A small image super-resolution model, trained from scratch.
Training: muon at rate 0.008, 8500 steps, batches of 128.
Rows from block 7, named by matrix and row number. Rows with one number belong to one channel. Each number is 128 + 32 x the weight over its row's rms, rounded and kept within 0 to 255. All counts start at 0. Numbers have three digits each. After the name is the row's rms in percent of the matrix's.
# convs0: first 3x3 conv (model.mid.1.convs.0.weight, 256x256x3x3), inputs 104-116, a 3x3 kernel for each
# convs1: second 3x3 conv (model.mid.1.convs.1.weight, 256x256x3x3, transposed), outputs 104-116, a 3x3 kernel for each
convs0.90 105:138145110122115128143163122147186157145195159126146160073070133103145133152164143117135161117122166123110120141141109135072103149101138150120161117167174064148143045129157053104149105142094112085120099121135118125123140153170107117125130138155099167084134122145095145153150090088114128033107171143111120132108116130122120113105149082051153168141161133
convs0.91 102:156157101133136099150110121061097127097078111087053149123100093036073060130132081194177136197186165175124129161149166140150084148087098158147145188125115167118112098122115079142135094150163207210101186163107100122090100124103057108106056093146163167130124166112141168189141133156163132158156167209176152095199200150091118133163133132240177140132163158
convs0.92 105:126140174155083145083079048140094146225189160119130093142104146102110203148161200130162152107169128108186136158143100134127145198112148110095126141084125107082162106113143073094111188064078151145172162128108154160156138128108133115132147128136133110110191117187171098038133103143119106173068120102139170161138143117124165145114163121087128190053105231
convs0.93 094:111130133132132139123093128162163170142200152085153141129110131104140117104163111158103128158115125131118141122147092145125097181058129186180129184111116171140158076183137088089107128149177149157156127196156103125127109166102126052141150159099177109121105180210167210067156144090146127131116120106141165133179143142145102138140174138083122150096112110
convs0.94 103:122118174126119156094119170164143137183098143130086162079088113068104127082161194102129116120130130134096126090059109132083147122075075084124135109114109119131143219127120169123102176188101150156164137125126136136128093062103111088139112141095105094109131110136118105135191145133144089134121114126119117134143141125132137147132156101218101040124133117
convs0.95 090:154094063134132103149099129100117123086130115155068089157132101134149097113159053184160136158129142096154118141148203162131117139097111110154104088116152053116130116116120095142193097095191150152124124159161102182139153140142093114131124153139155120135125119131073088169130149126141109069082083156213130112129117116115127118137117132101122138116151204
convs0.96 103:136138114155145170147158122111176153138146117114053084160139108201141107131113135126151149148150126123124160169112131137118125088130144133103161161160107110091101115115149133063083127140070126151144130132078123140135140123084083137167097175143094099165118147170112158124129140107127123193143119153127136134133149148112150125112120134186158123150213123
convs0.97 096:084132096148147088130126088091139043043127142039165122176075114099130177117162135173164150153097155148066113168163146062098095085113132177155108190119146134133159112124211145132221184123170155168111102125114172149086135137123081108157061064123105089092159170169104083190162133147162140120095235222154164148123119133145154125128165138120117156150183176
convs0.98 103:165064148138082130126049141127192100145224079114108120116176161139142095148169115126142096117168108131100071141137195196160146173159112119174100153123082197098144147143121163143144154172146165131104115143101165127105164204120146158088108128161125210138129200196088191151128169080128136173125161138178154098130149081117124084126122121144108098172113129
convs0.99 096:158188135119089139120136155137120201070160156122183185103164144132122138120072077174183172164163224150157145122150141104088081146093126138111118121096113161158053129128071090152085112115107146154127139132157116114121141180150151138152103109086147117127137156107159116136132104104081086132158142210144160197152127164150099138141123120183122153121198176
convs0.100 091:111073090140119140130065115080130111046150121138192159138134110142187149136183077182123140207110130165101156129153172130100130085118111101164125140108109141104099076136133121128134138117138144154134094117092161155187108105111146084145107130077188203117208102206155162172116096115159183119165104099190187167171191144153147105100100123168139131123091090
convs0.101 107:134138131161153149139119154112099132107151101116149172064065117192176112123111100143119116134142102120145124103142089082147080135093126108167149117104143120045101083139134063096141103101192135151137111132148149153130084148211128204153142156153126158153094163117121094115147157140157153136161149112133122138131127131139124155090103129078119120095089162
convs0.102 109:135114096119126154144082134135147174114087095161135124105172144144201077124113154079108112118133090100118129194108117140128154113113161095148127109139096098098138159097045121089132146172110117107122146150175135158156110144120197242156120102132187115158123069089097131099089104111095119104099172087113117113138130150134140156110137074100085069052065065
convs0.103 100:073146140115078133146166095061085144067129112120130088151091154117158112107107090143165135134121123130151124112097153116149144121170106127125074118147181171072142094084130088118139030106114185134125146168146117150123157214126160105147119089146141088110139156091157100115150114197158113139176135115149120131157145127134152128101131070138126166137076138
convs0.104 096:116148118151198149085149152176192163091117099155135172120110140099107144116159159193150139115152102191164121097156072138111092142156153174165149103142162160131196110109145095119131118129196136161132127120134164113150157174186141168152119114110161173105124080086121136120145148152125151136130129130165167158151126155167112123156138160063142102125154034
convs0.105 103:140120150142147134191205139113066101108127086135101138083056084075068032103090068192189144154213167118145171117123102171200145123177191129125078133125130126099131135089136108085147142186137152156106178191142150140127154201207096130130135117174147156126148137157114134141084085110116136156107145115147149098138177103093093133107148134146103101090088138
convs0.106 104:158107161169101120175121108126094116133140111104147182109105080077129122096127170142141146153131092128104120185148221069055142099151133187163116174176134147105169144109106196149105159117106111107140127111138155133103136112103099158140082093143086098090123165128071170121081157146139183214127105124122115117121121110118132130150170088164156128154138140
convs0.107 100:127120106122171114121118137132154115157077110154128147106123137076136078106104096148124150156121133155153139121106109140137098119150126122123150088170153164138074088134133067155110129151122190125141119112128198164101158122061144104105122230198106114178118139134123198080088116170112109064103130069137124137157114137176185110092100064119115170093114075
convs0.108 102:125069139124071157122083138114094136124115113116064124120202164157138109151069126161121146149138130132121076157114088131139169169129152169133114174117158144118135107124123123116095162107161116104159143097102109125123118084126110155165116096124110159111136120082183085118112120044082155123134094094174158141171147163145132098148106137148182169104167184
convs0.109 097:146107179088116129138078136147117090144083123115135136115201144162124148149201188163141111151129109152142109142168141121113100162156123125155113088040108147120059179184096132070105080132090142120125133114131150118145160120120067041122137142127112124142138132146167122129123113178117163081121131130143140141135143125144149146125127112109141169139106185
convs0.110 095:125142091122147127143116216151094153027057194156166025083126129147126119109058061152149132094135153117154137064105155060147133128103142165151184106127126080140124105198185091150132138194105143185181159131138150161149109132150099115137120087124072082116146157108099124106138104097141142123103075086150149172120133127160096126179149065230118137141124147
convs0.111 105:120193142123108084136130079146149086097136129147115144124120150135125175100155106131146157135127112112128131148093164173176089173177154131141197135182151103163206201150195176159157154123091103135139109110134120090154139142121124114088125154163144141094133088080123088166115163105052189190140080098118123126130132120133129120123204163154150077153176076
convs0.112 104:110079185153130167143095109133105033096123137136180177139148149169158098172144134164157160169140163163167110114089093140091155055131145118212114099124106116124109107124107161140145205126161198150101127186186138142131104120138090139113128070055131143109144103067074158164087121076108123169105152046171180192171151187133122111126143111100132081082123081
convs0.113 095:109085085117139089136090120105106107155116169097074098119086163111020113145122155152177193143193203165164131139129119195107123152085067125136072108135119153159113157144129148127109129139188171170139163165141159121101163162127137134128110154177144119127155133050121141105070138137115206139112182099118143149160124131181168157124149129171166169149176224
convs0.114 104:148132081125162162116172102131158174193196072087110074106095119104051155173072069165113142140106127112125134157106075128090080143100100153138092162105043104112129112086167089083073110109080149108125138133109137153123139098150144210136093148145170096107186057055109098107106116124087128220127152129134117130119117125114112126186152101084113148129168169
convs0.115 099:128130115114093121113106141154157105111085079096140173139121190166143190152161082130119131121106141135135108116149127179187111177210118125099079126160109160196170135136103143159146094147123103122110102081124150137128107130114136196203097110101093101111090156101125134168101075098106127195107091157111125136102122140134136132108111060122066051080106072
convs0.116 099:166164094168163168145139153137148117095176144134090131087151114093122164163120151135190172145151105135179145080157135100141156123049141084168072160126104198166115175161128142158183155192180139180118182158112143113142139165092166136177148077094086138110081172069134149123093123074118092077131172140143163164149144124163129148167105056111142157128156142
convs0.117 097:101111121114125089088105107129179138050214160162116149103193130083150113092110118141179138109121112120113145141142173172133085173203186126140151106116149118158146117106166162067157156086124178186153099130106116133154145131120139111136098119120095083214133035105104124122127152106092130139133132093176184149153176114153193121121083143156132139113101100
convs0.118 099:161124148097072145154141151114060157162226151157170160104121087103149163185180156157103134124127105118131136150138118129164139091140147089108111122094157107095158126173122096070079087132118108103127130103067115099126111070094107106192135200116149047159143099168082133188143165175115076107194150096126116124118129115122132123130127156118125100101048065
convs0.119 091:091108139130145093152121161138072134120138138120158124098069130151069127147059104168161153131129105165185112121122075162163123164131119170119119162112093084152158139131187166125182100104139178158161137101060137089102167156087109113096104138106097122130101086147138121152125131147132172114157121126170159144138120146140160137121169098161170102113096090
convs0.120 100:166107091158128123132185187180087154142134163136069064160100095143151130131080144135119127122148085126144144072070105143140154077107173087076091087119125109165164147139131137129105126127119143140128112126142126134157106145136159179097148117096151159091100150130092085168105061103125165102094210148128118114109107119121115123122140181168154106062144117
convs0.121 100:110119085135087081164117122128084054080131154105111092129121101166129137088086143128114109105143138131105120153126116119077059146129099181107069161097120173166091146182107137119100154119122134165143162160103106155132156126113085103083125199054103092128140141170085048112128172165152052123099095079132126120147146127138150135180160111182039138180112118
convs0.122 104:119108099161144138158146148140100067095131183088167130122090089105119080092104113141147127136143131139117124134127105117150143107140158176170188111105093120087092108125144118100125169143151125101074124125134139144168115073042110123140139083121132110103146164175117107103104157144116125169183196191135129116116110112116127117126129085122138174128194168
convs0.123 098:121156117120149140148125169170186160144140155061132128144201126134187120099149091117143111147156142135066093129156151159171158139146160114110163163085079086089126143165098180132119102095147168137126159143126106081051140159159146122194186157147055121129124117120127148161122084091135103144151122096119116141169155158132097111153101139191137126125125144
convs0.124 098:119119099121121138123118120088105128111090084140099091147114100121090176146129176103120119132129135171108131184132139165122112104133156135119108136166175161172169135189135122149115065154051101129139131124119132143149086098128121079122178107109149109142110107156102094098116165180057107165151109098117129132137131133139122118074146110097158175126104139
convs0.125 091:119125105131109140144093128104173127075080159152117083089104138074126184114154144133145132108145160152143111134083116144113149164156144153107173129140126154112163128141099106162104124156097173150167119113126144116101160135164107197116184124122121129098094187159129196121173205158171147136175141093127151151124110121118133123108151112146114083058104113
convs0.126 098:152157099150157143135139150153079099231089167134090102139131151104123094126138101154121121136158133164172108143132082148085069071109140164112076125116174122124141131161122177209159149142073157116122114139127153111135111061085212119135155098116099176136086073091082137133152092152087137145137099136140142154145109141139118120066161086157197128125139139
convs0.127 105:129110172114098123126105089123146122119162099134070115129120125090084127148160172169109128119117145120166110132118121096125138194093150097105128115106122065122130120110117096096120190143083172147097169123084146145071071095092094132108090062140141156067189137129174134139149116116152122125126099144181152112167145126168167124185172073108137166170089105
convs0.128 104:126150148155086071169138139149173166148149077136132177099168125159141139146135145115113136136125114136131117106136093108107097115142095153105145088025079113128116110103175119149132098133120128098122127112126112124136090138157094138125195149103147113159170096046161131124088074136093083128156184160128126125133127124140113131128098174120109075088149127
convs0.129 093:104105077132070117172097095105128087157114112105128134103133096156155100089066089133147093120150072134170158076151109135122159088146193120099119170113151098121172140192110114104095114178156146139124119152115129119190118104130147150099101146186174119144131162092153186100144101139171171116136069131147150118138135128157160152124084097105083155160099093
convs0.130 104:116144131143131101149155091202202169117144193168161139118115105146132095142123140130135118129113167151134116172103135076140097111116124092142100097116123172107120177149226085117187112102169132142159137150153139145160126123176139179141109164185135106128056123078146100112108084074077127107095123140128129126114088154141126142137120161188110098107137120
convs0.131 101:143155167124129123146148187131149143153161157164157133112141172109172141132081101167141115112117097103133132144101107072076075148172128192162178147100124113146170123163162101141107170204184132134125104086115094126149105065085112097154111103076146094121106069172116115090180058154128107120116093095108126118119116121130140125112089147087105146119186170
convs0.132 092:099145139144185111145178136076149217149083173117101080127085122107063096149165100142176138095141156126136128135148133126188187158146166143104130163116136128099146092132138171208072115137048183120156157079043172170129150172141124156088203133094124162148126126152107197095096117156126131161133130127153158138147129126144132126052167144124143132160075124
convs0.133 107:145129182157113218152040138179128145166124157150168176110078116138083096137100098141138144136117126124139099075161091147117112102094157100200143158137075086105123101136111138057103175156144136171130125139133134139111104132160140133071136112117162127109092160188104120102133194115180153094143194152126130145128136116143125118126086107177139104140186130
convs0.134 105:174192148148174139120115111125105186174192154178147120139109090102133156130143117125102131128131131127113105143130134093146132108157161122103103136157139120165100154124155134169096147134147136101107130111166120110142156128126108119121128093094123074132172170141129094131123142115093130080060079078133142123148135111114134130140149157157120170143179127
convs0.135 101:166076191149135168138154182165091161158067167139126124193174155157192129092178126106104112104116110130124133133107127112112137129147170132153161098084091216186119153171093184137124077103122107112116098104119116127119173133120110096117163112160085118109137153065163128086085082105171170055180169112131123125128129120118119145105084141221224153156077070
convs0.136 092:097148128085148120096120127131223143148146121154126099207090101166124128150105137170175155130141186151145115139089088102096150093166127140096150105174125113163084064113152114117092145187111160162173135130170124162148134137183183145166116107171137124087148149171160112149138101153097128121107101113157139167154196175159155137133155108161166134095135119
convs0.137 105:126147126158146138128117135144138065130091100142107076185174171196151150143116139112108133116113139094105139131154167099102123099133149134093185135084169139112124107150097093138153097125138106124107141165114130158135113154150124163111116182079085116168191201202172148138169080087110072042131115167119124118123125123111150146057112091142060171100174139
convs0.138 095:149148129153141153156127106164112145131089087067107081171123080128102082129122114136161150148180142130088104112147122159181119160168099169116134146187108165181169217119091110142180140150082152142182151122151122088148152162150124092137078073148122134129139193072124144073125131174137123148122094120165171128189141131156129119130122143152084178135122100
convs0.139 095:124144112108147158115115119136147121129085139174190129153163153148107115183168062125120147153102159136164123151123092166139189155178108166154144151127092106111145146072107174205122178083099143157148103083177129129142188160161110130114096181140143198065136135117174163173158054130095119077133140150138123118118111110155108092106111195164101160133084146
convs0.140 093:138096112117102087118078112192158159144125154118141127130146137139118149141026175172187186185156141145126125102132131113157128131124121106151119150128128144102131117100170154117105145165144181212200150179165115151129156158142188139092112033067131082160200134154167159125154197113063134169156134153157166119152135119132156153137164128158147167117071164
convs0.141 102:148113124104173098127213133130138139118151070112090131187186088141158185189118048091105124147131110123143143059101169129149156188178172205232211146161118092056112091052073102098181142130092101106110119137076142119146075113151051130127072116139109219179191179111084160127124177123083142137119123115121140154122141120144134128106090101119125059123174154
convs0.142 113:148110139126118119108157145138091172111081133106109040076149157108119148138149131116132092162096109159199114093130130151135221152124143086088130047122111118121117099130162103126113148102208192140149149121084154144138132154141129179129082125172104109131140136126100164126148147121100150124115127100187146092164154104188183117078121195111072084160163129
convs0.143 091:128103107118107127099139107185094107138206115110149092158172164055170065098195054160138139156146082116074112113160095097143165129091065153148139125091185160107117111142157114120147082100170136137172158153181153110104161186154135130110134111161139119115110127157154129163098174115083092142143153155159171164200159111165163105144166096091097122124175214
convs0.144 095:145110113183135148130145163081091063146088140129138135138124103169077118125156112170125138152146136145100102182195102130145064027100118112097156126148089129178105151133174095092169150101148170164148168118095151085109161147132170164142092148075130127141129174139128150136101153110128146200090139093137138172173144173144144120139173097172118108101106121
convs0.145 095:143130096123178165127148116123077131146094077166116085132140171121112138144089148130115140136133153169156176103111160144137158085109148104210164157141078148129109159187139154101182119124106105158167083133106156167130178182096138095158093121070135095132156132170144131178101196165155148144129103105127134159130070149170158156125117117156146105140120121
convs0.146 100:115137161193129093147153114157118096145148086090145088170104089108064116064067112181183169155124126106127150094147181144084163119080098121149163135167111173121127110102135115113095111117103158146144143156119174152175167113064050116114147139069112241116121214143151149141087113154128165137116168154172129160132148131129159101115132102134141158148059070
convs1.90 134:056115113101123145115105182119119090120104141130145138103114121154075136089126168101128138146131173139083132152170121092120135178127120108170209072113130078073116119135161100131178103130178168152137142145188143138156134192182117150131174201169175206098175160098149151108142124130176128152176126105090053119141106146155110115091061114097130200125132142
convs1.91 080:146151209110126173123125127085071111060082105069093196145136149147150101130108110153123133119116151128139136168171142126173145137127072168139108212162088124126120099106126109119113073061134158118124143130136105099111148089094101039076105087061075069120055066152130112118143107122170155103181218142107132138136135147123155143089092152103144167111137134
convs1.92 061:150120190140154176123138135151158093088105151112082108074126170131162186173162189173111154213201186152163138077106116138149109123181154138121134147134126119137165102063100034078086137144097158129154126133156142116118160161144191100098148112111117065106087084116118151158155114045023078107120128133191177149149193139154140098138104123078095131117121130
convs1.93 080:145165160178156177117139140137097096116122090057092094106125162132139145180155170132136141132116113138144141125168120109153149138102122143156127195158052134115154059073113081117111102101134163108172144121140136112100100092036065135109143125115121113103069093136115116172146145089158173122157186147121164143136209133152139106138096144113086131093098143
convs1.94 139:137176147165128168130079152191255200058124176118118121137099129139164146142117151169138087158152137149171135148166144170221162147144143149121148143095086143090077061138123092143142040113093133104191133134142073069150103102101108105136139096125188138104131091109173109117126120130107108106172076132145133141086080090060066070132139148131224115124131119
convs1.95 071:128148178125141182121138133097113135121132153081111119119087122129100140117113115121154112115165122159195126187165098162175099115100104139116095142103101082068171105055082106071099120090114153136135173147169137103125100132120110135140124158101038093146048062174146141129173148163177143182119184130115188171143167137130151098119159158109129128074098073
convs1.96 114:068105172107130137096184167211190105164113135092130137097184179087142108109152133134121133133176095124125107154176124108174110127130064169155145130059097115089143123053116147085170122093163129139128112128145122107070142120099095095157165194119168141179183203176172170077116140135147120139138124132124137097085140114077061111119104031122102087069083127
convs1.97 080:104117125177114112148093115154088135142200175166163162121104138158118074109134162107114125094148155145141096159144092167160115114110147158140162166207118148122125097069125105101110142156071163106137159100144138100165166140120099119129121122127063041124069024108152076103124134118133148132097127151166114142121149177146124157127159145119132141143139136
convs1.98 107:188098200136102222154138141118114175129106190180102117101170138136195103146149099110144148132146122094123164113120116107093087067074085111186096106099119077113128175148150149120090153150088117119134134098152191118152153120112082063155098083119132040136154062110161130083172149118175097087130111115130108168150101161147103143128090209136123141186181128
convs1.99 067:146148158114116153117110130137090105131122101083122111066094130075108147138162134180146150208144111139113126100094091114105116114149142152168125145143101116133175040061123088058103103100099142135181199183167134140125129138119164186167149146140060102093058095091108140150124132110089104120108138109168194168183186111141132122148125089147131133120133135
convs1.100 067:130160193148176175146150123097112101096136175098153168140159142118129119131100116167160143172141140143118110194131107138167125071093121157115111149124087077115167080071116111094151107089103150120136172172129108088143090022075075079085121137098056064121070129148160166160161150125127146117179163120126140143130148141089102099164167141154155135188156116
convs1.101 109:121097136119072108103111078147101105041059104123136123122126126185169118143159142117129132119135164091108125171249161168180163186178123117154168075150105100119095141113166112135144153095124136160155105152157121123101134136155160142147131095122098137168135093131160112106172126085116088097160104077093103122069119111132109108116181161037063128080101197
convs1.102 114:136120076097148096088161119114095074109113109166191151135118133094132116096101128122084091158106091130176134170147158154160188177144151177195200131139172090138156188108130150108175137142132140154145149156169139160146134181109127082108058103126097101115142124090131133075152121136156155152171138143110113141107162124095130106099196135107168151181149171
convs1.103 058:131134142112149147094176132136097122123123206111122162103090165111103188136134122158158097142180120140134142111141092117132145122112080152164135143183122126121174091065095113034080111098153146112132186160148151110135153136127134181130085114085089102126081126176098117115136115122168180155119117125141140135152193144122136105130125122121146136116096088
convs1.104 059:134167138141157117148148148116135115122113125103076079028087117099108179131187202146178127154180118114140111174135100167137140111100143119097121130152142123125198048069111062079088132131083135106166133132175160149158113125120110144150108135116061098098057108099117119134170137107154181107126123113172204174176130106114107119163145119133123123146122136
convs1.105 081:165154159141106175126118124099113123184079066148151131126163163147200141167152107143195123115146139102151103141155127120175160092150102148161161168133123092072158093081122124104114076108134139124132123157106099058092123108074170123081111161078110116138068081170155136105153137174171155113106160180121141131096137154071076110142153137113137173149158097
convs1.106 128:156082116151124115107170126079111140104094054092097088105075131101150111154140108106131160091071100133141129119158136087094118142104103110138083109077061089029062115073119142145078165120084113120171154163138166126061082061162124089099139157161129115109086111159085148107132175151188115120096092126185123118182204119130139109148084108177134078120114136
convs1.107 070:141120160137192117129132129099143115066104147103087090126086136110128157101129144174162111199126111142118128165153067149214162143185184140096097152134168084083126103102177105100120154128100148102100088104114120098151090115097113055047118140121087087142097077076146119132159128126114119069094111096153152124108143144091082144190181089117130073131083128
convs1.108 102:136143123129137131157131094141133099145082075101133136071089180144134158163147127129153097107120090103105127128090105137124089189159086148146132125094134097124128158107105105156124155143160135158125152171125134106088147175142077118085100160118117161136111151110133103071144110138122149077161103100175170123143115090115089098139141167148180166133129178
convs1.109 103:145152129125097153118128161171162114120085128182185137179129133117034110118104117114130124167132094133088111119101082135141145142142136135136120120141131188159138106105130141095147130143150120135124148122112175200154098088089088160104063098139105144072178112096172132100155161144153124147102087097141131079112129160120132112147117099083112133158173180
convs1.110 071:135135149177117097173099171092041174087072144122106098093116172101157124136123096183148149160143142179142124141146096119123161123135186144182161174204185101177127085067131113103078136098068084089121115131149089079086103070128086115105118101072050128103058101084117125117181103149127074062147191068129142145104144123151148117185155111179112147180125127
convs1.111 119:155173144154160146139089163147180198117110106090122078152100133149104088136114134163118169120103136096134179088105151120140109101122112091026119084049127094055085160161162165133109130085097140152161133135203165126165141189143122148127135120128099167141111142135120139158090104132120115146132130157167137143141122111141120146102128133109098163096121113
convs1.112 074:166147118131172159149151102105106127122130144152145091144153136110055157116089101127106099163144144199154132185114098169093098096111141125112136139126132146152151108088140092073123116104124083102140145119150120140133178156114156127163110105126127122096045067097146128091171110106152085088129138091145175168170226173165160142131155085120121092107114143
convs1.113 070:174123144159092140108101144101124152077134130128136118094117143131138143145149184140155115141184159130122154146105082166140112137133064098180131146159135085176207078096163134079080119095104121137105153127126113085131138098122109091130114085116063084112068067109134120153193114138150174138139204163156154162135137122108113114220141162206147175113151111
convs1.114 107:081122120119083128135140100129127115176151131153113098194138115163156124130142108103145097139161152129118127141160177147196187151156146161156134112161143160138087155124116134122186115123170119180098075150122145104111127087130135151145159166083145107141116083075132170086130109097171157085159147132119117116123108131101087140124090075141148196110152160
convs1.115 109:138136114122104138109078156149111047114136113128087132137176156181142187093083071095116108111137090107089162147130134185125141146159097163135084069124139121161133156108108125076089144126136126088072138120145141136107152177091165107125122054158147154112181157149205135136143157154121155159198140135163118096108117174141137116116065101125192140147160145
convs1.116 070:164149126149108139152150117115123107164145119132135139068109171122127166149124166159142144135144144157118169080153099116160113141188089142179124111115140106087181051106149070070112116118101109144152138134139087133175080103163119123177128140142096054070089096078123090111126102110122090124158125078169196161168136127121166136155107102153136157116112128
convs1.117 083:090094139104092131113105109137114107182185113159130128154080067096115097064103099143184115125107127151154137090142129166193102121186165122121177097197151160161182148084087118115093120123109106149177136138152149151188107138144157174137164117101089118111101066082144159093133093146097151142060125142109121134174169131172142121168172128121100136125154115
convs1.118 134:172152154124116141127117135118124159071159129130117134159095129139133151151154123111109100113096098116086103113185148123126157142151134154187142105226097144183158151114133120174178102161151105142180161146102142125116139123142132109123178103104110110167089062109150129139197124064167114179136128106130131146122112117144130118147167098151151104188180119
convs1.119 072:116141196127145151119151158074059146127107125120152145096143095154189186167150187161162184155148164121119107153139101179138120125142132133080093168138134129110138103122123050060131099113120108146147095084161135109118107078085089081131088084109046085138057143105093167180134157089172175146123163139164176159117125137113074141186118152153125170112092179
convs1.120 129:120134134090115153093143109160122152145076166115140143101110140129123178115148141116133098129165156159097117171138134079104126116088135079084116118123117187175178148126137124101159100107141160179104166189143154147148094161154100148142121143135079130150100119129158126135101059106137101121117137131170163132165075074152083101182173135157094061146147133
convs1.121 109:153156150146092122144151103116107175147159119137194114131177167097171128188217110148179179147166147095090101146103100128123138113124156114065083104063084138156135147111090164152120174080075149119125163118101139162147122128159105131164115144115121138169122105167097144163127177162077126117111153107152174126163126063161179164166158115170200104150160167
convs1.122 138:147149125213172134139066122168122148076139148089148173173167119138165119097106127165111074139131083119185183141183149109135157135134129130113150061057136132125186109109141049088096121080104127121136142107158105109113143103092128155118105126131174161117188210130162226123049077105122073098154118132149170133099191165114112106106116129127123134133140086
convs1.123 128:126134108128113096100148096145175139142131118115096116097108089060072086139121143185159186134103130089131139114143143124137195126099147110100154151166173092126174140146147146182114147103123172167157140117140098077134154107099079101192120103125138179158110148143107146098096161105096098126102130108142143151163120166133139200161150143148142205068163171
convs1.124 108:133169133118080109103099128161178149181199137152130104116161115130200134130134091062124110057164115117112112111118142188114119159179121151126129121110138146143115172143114169184149151150166141178083183154102150118131127143109156143134101096134159138131123094153146107152154136113099074075103069083163083133151092122137103051117156101147183174196206134
convs1.125 075:183170189144174173163118128082090157126144155112134097122132149127156189200145149111128127124120095099101115075097114086135133060152167122152149145168148109146162085079111086069111132087101154100130127130123107080099052101110077138129131147133038076139052060119125094131140110120164140116159158119115121156126161141110138103148144105165147093151134102
convs1.126 124:117117162139168147170086087160136162147211128147096052161152148109124095153087085120145134126135113105123156097077160134119145134184146172168128087049142114128120143101153147102126151108169109123078116145135098081077126159104135120054130123094106155118110157158058128117133161133154128095096075136126131126103089126118053100171130131140132204122126204
convs1.127 079:135084135100101157122142111172112132119129105126162089115162135127105153182147113118174123123184133136130102116123078137161114081100143131142092152205105155202179085073055097091087149151094139125112150151132148172143145173149173126087107099142116132140110098097149176098128126166113121128106075067146155179144144147156163106112117128128037092166122082
convs1.128 137:125158154169149169148136170156155187119105073115122092166159148141162123123144118150126069169120102154067109161118109158163135158101140150105141125132204147134104119116124129093095155128164094122132096151140077107133101077120094096133139132099152235160127182133150143097135042045143103075146161116153150094103067101102055096181194092164188109094094070
convs1.129 070:071140159151148149144144146097081142144171101138178140112134151159133200149097159149161169106124156095095100128135102092146111165099115171140156133181146082159133097086119105100102141148144171166134189156127108138115099102095132104113154108147110109137139082123072205136119095151101054146125147148118159133170160144111128098128167129164161143132136140
convs1.130 135:095064099118087089137111129144097113150135105163154148104122128170163148129142106156161183103073146093092178114170140103169180122157189168142160145180202087141170115159120124101089089111072126091138167143184130109177135120129120155150109125125132154156107155187134118159111123112117153116087130154154164137127122166143171207149155151157135132114149185
convs1.131 113:134166156149149115117105126113110140092092092106121102164077123159082108114098109128119140157154186171186176110171151071106083149164110124106165125125156125130103104094099097083096114110159109142194127151163121121135096119150105079102150136154120147104124129124146123107177164167143143106152134108084116145126164143137153138108110137126125107082087087
convs1.132 072:165144149169167139174125136116101096051084097096151119076169170104119178121130145145161153148112142136077145138143076102132130093124181146188139164170120134074088054099133106144102144134098093108156149129156072164107122111152082114132088106122084088122122127085105119126138088100111083101140092140133149122172120101092106128180150118173121131126115146
convs1.133 132:143062091093097094169125095148157154119078090064101111128151098137099130124114136127070121136124149110198135120202215107120110126146165128102172127119155040089139133118061119072073167125129130169174140177175144162085121048134126117101163137182141154155090128121143144095122086101093184111145131121144137123201170137152149124122021116103112102149096125
convs1.134 132:144131130128164115145176133068087121104056100075135125110152103166171108131145138137148148076129165145172112119113144127133163114150163126089156080100151089110076121129112133094120137090069115165167128125134183159154102093127132111108146134131135163173079061129097097130149155137136120139099072126139140149197167194153153137143102039075067091126121100
convs1.135 114:152150153148113124122177082122124112079085160145124170134126131067114070111078055168139095135162134087122141164099080135100121119079092101110124111149130139121137137137169154110110128092065162157118161139129138122111084079142076104154125140094147122149146156153088117160094114098119134167113176143121166128152093084166112123114110077102137122104111197
convs1.136 069:148198168151157166132119140098036108151087141098178124151182188158116191165146179109107163108158148125095134113084082137098088130083084121144123189184156135192142089105128120128111141190114113075128167108151079085133086047127113143176167132177023033137059106112167148147159147128083199153178149128139163114143095118096121128144119124162161145139133162
convs1.137 124:127145166206131131096090116157069124161141088145148093080109172149147164131112120127137159065132118100080125098110100136144103094100136119191156120114122111164128175141126122107133116126152122104108113098107115088102199109119120075126163102071164100145166076123108121168127098104160091132130148170113102140130084119065093104138212166166151152135129134
convs1.138 076:120160165128120136137112144101089140111130154103128144104116168099118165125146136189171160165177141144143094116149128119146140101113111135144117164119092162157164067083144091097139086114131136099173127111161125111159090053128064025062106110113081084101116098149171164159182214186185156163185202165132169142141127122116108145170115172094114174118099128
convs1.139 072:194165192171152133146114176108086133115078147141160074157166115139149172161166183131127178171147146120110136136103075116160089088148143090125098152156160092101098074090099075127123119124076092117162127163158127166160087118137093104136093130127065055124069092101118094100167153175182127102160103102145146140169179128126155121174142156178085147162127137
convs1.140 071:112119165145140137085144141074054133127139124131110118106166149090150145065161170125146145114112122127114117136149141144147126119077111121143147200131115157172193098096124071089115119138117134143173186125163087131182091094121085097141076103072030064116059054141104107140168154094095147097158185119128173121168191129096145146182148134107129122106092157
convs1.141 098:184107116132141144127174144151165165133190190142180164129156142089126102123128150136106114074092063073117133121011086136105112133121100154128151108073079141129076150170109128164135160111137063125108085091088170152137083114180132108143136097146104093081099109078092101081196122087194082074184160094159134122155109167170136144124136156151170195171206185
convs1.142 072:150106136168108119117140134186119157139093135133126085129089127137108130141150129140158154143146154151129147093144083088086074130147179115159090117166168100090125146099080119073113120142101177163158140142143144140115123161160087156120086116150128040167126062085163128077113128103127125117081102145123148181151118135149093137156134178115183148143157113
convs1.143 082:128179191170156191127140134051093142078098121073083107140146107112110152118115139145125120107145088101123102140080111108091130087100146098143157107109128098113155100105170098087110111115104104121128118141115153154137101072104142109152081077058048031128092101106163173155158198134161184139153138095141154130148089092133072124128143158189103140174166169
convs1.144 066:181140141143152167178179134098090129107089124098101157095144154079099149124097145169148155170140174178156183147118092140158127111144143138163146150126121134130155048112151080077103123080103115132166143124151111097132129122134108108110136110100084106086082090114117148157178157115106091119119137096156159153153164130118132112184108082166122108123115134
convs1.145 076:131152145130162115125121093054119160105136134128171070126139131153134135134164145126185148148169102124092131147125071132102088080111161108135139157116125175179129073041118078112139111133061154115140132074135114121149111101144076171151113132123028073136103146111101136147177135134099103117097082144114168154179115141114096126146141143094105126064082121
convs1.146 055:164129159131137144146167140112085089098085136121120161079100162099091177109118156186175135156149131168160133153130084140154121080091054143150137126150113120121187076046093106060076130101073134146167161166149159120147195142131156178183122143111079101108058084099123111142175170132146142127120157114136159155132173166137168149175124099149136167148103138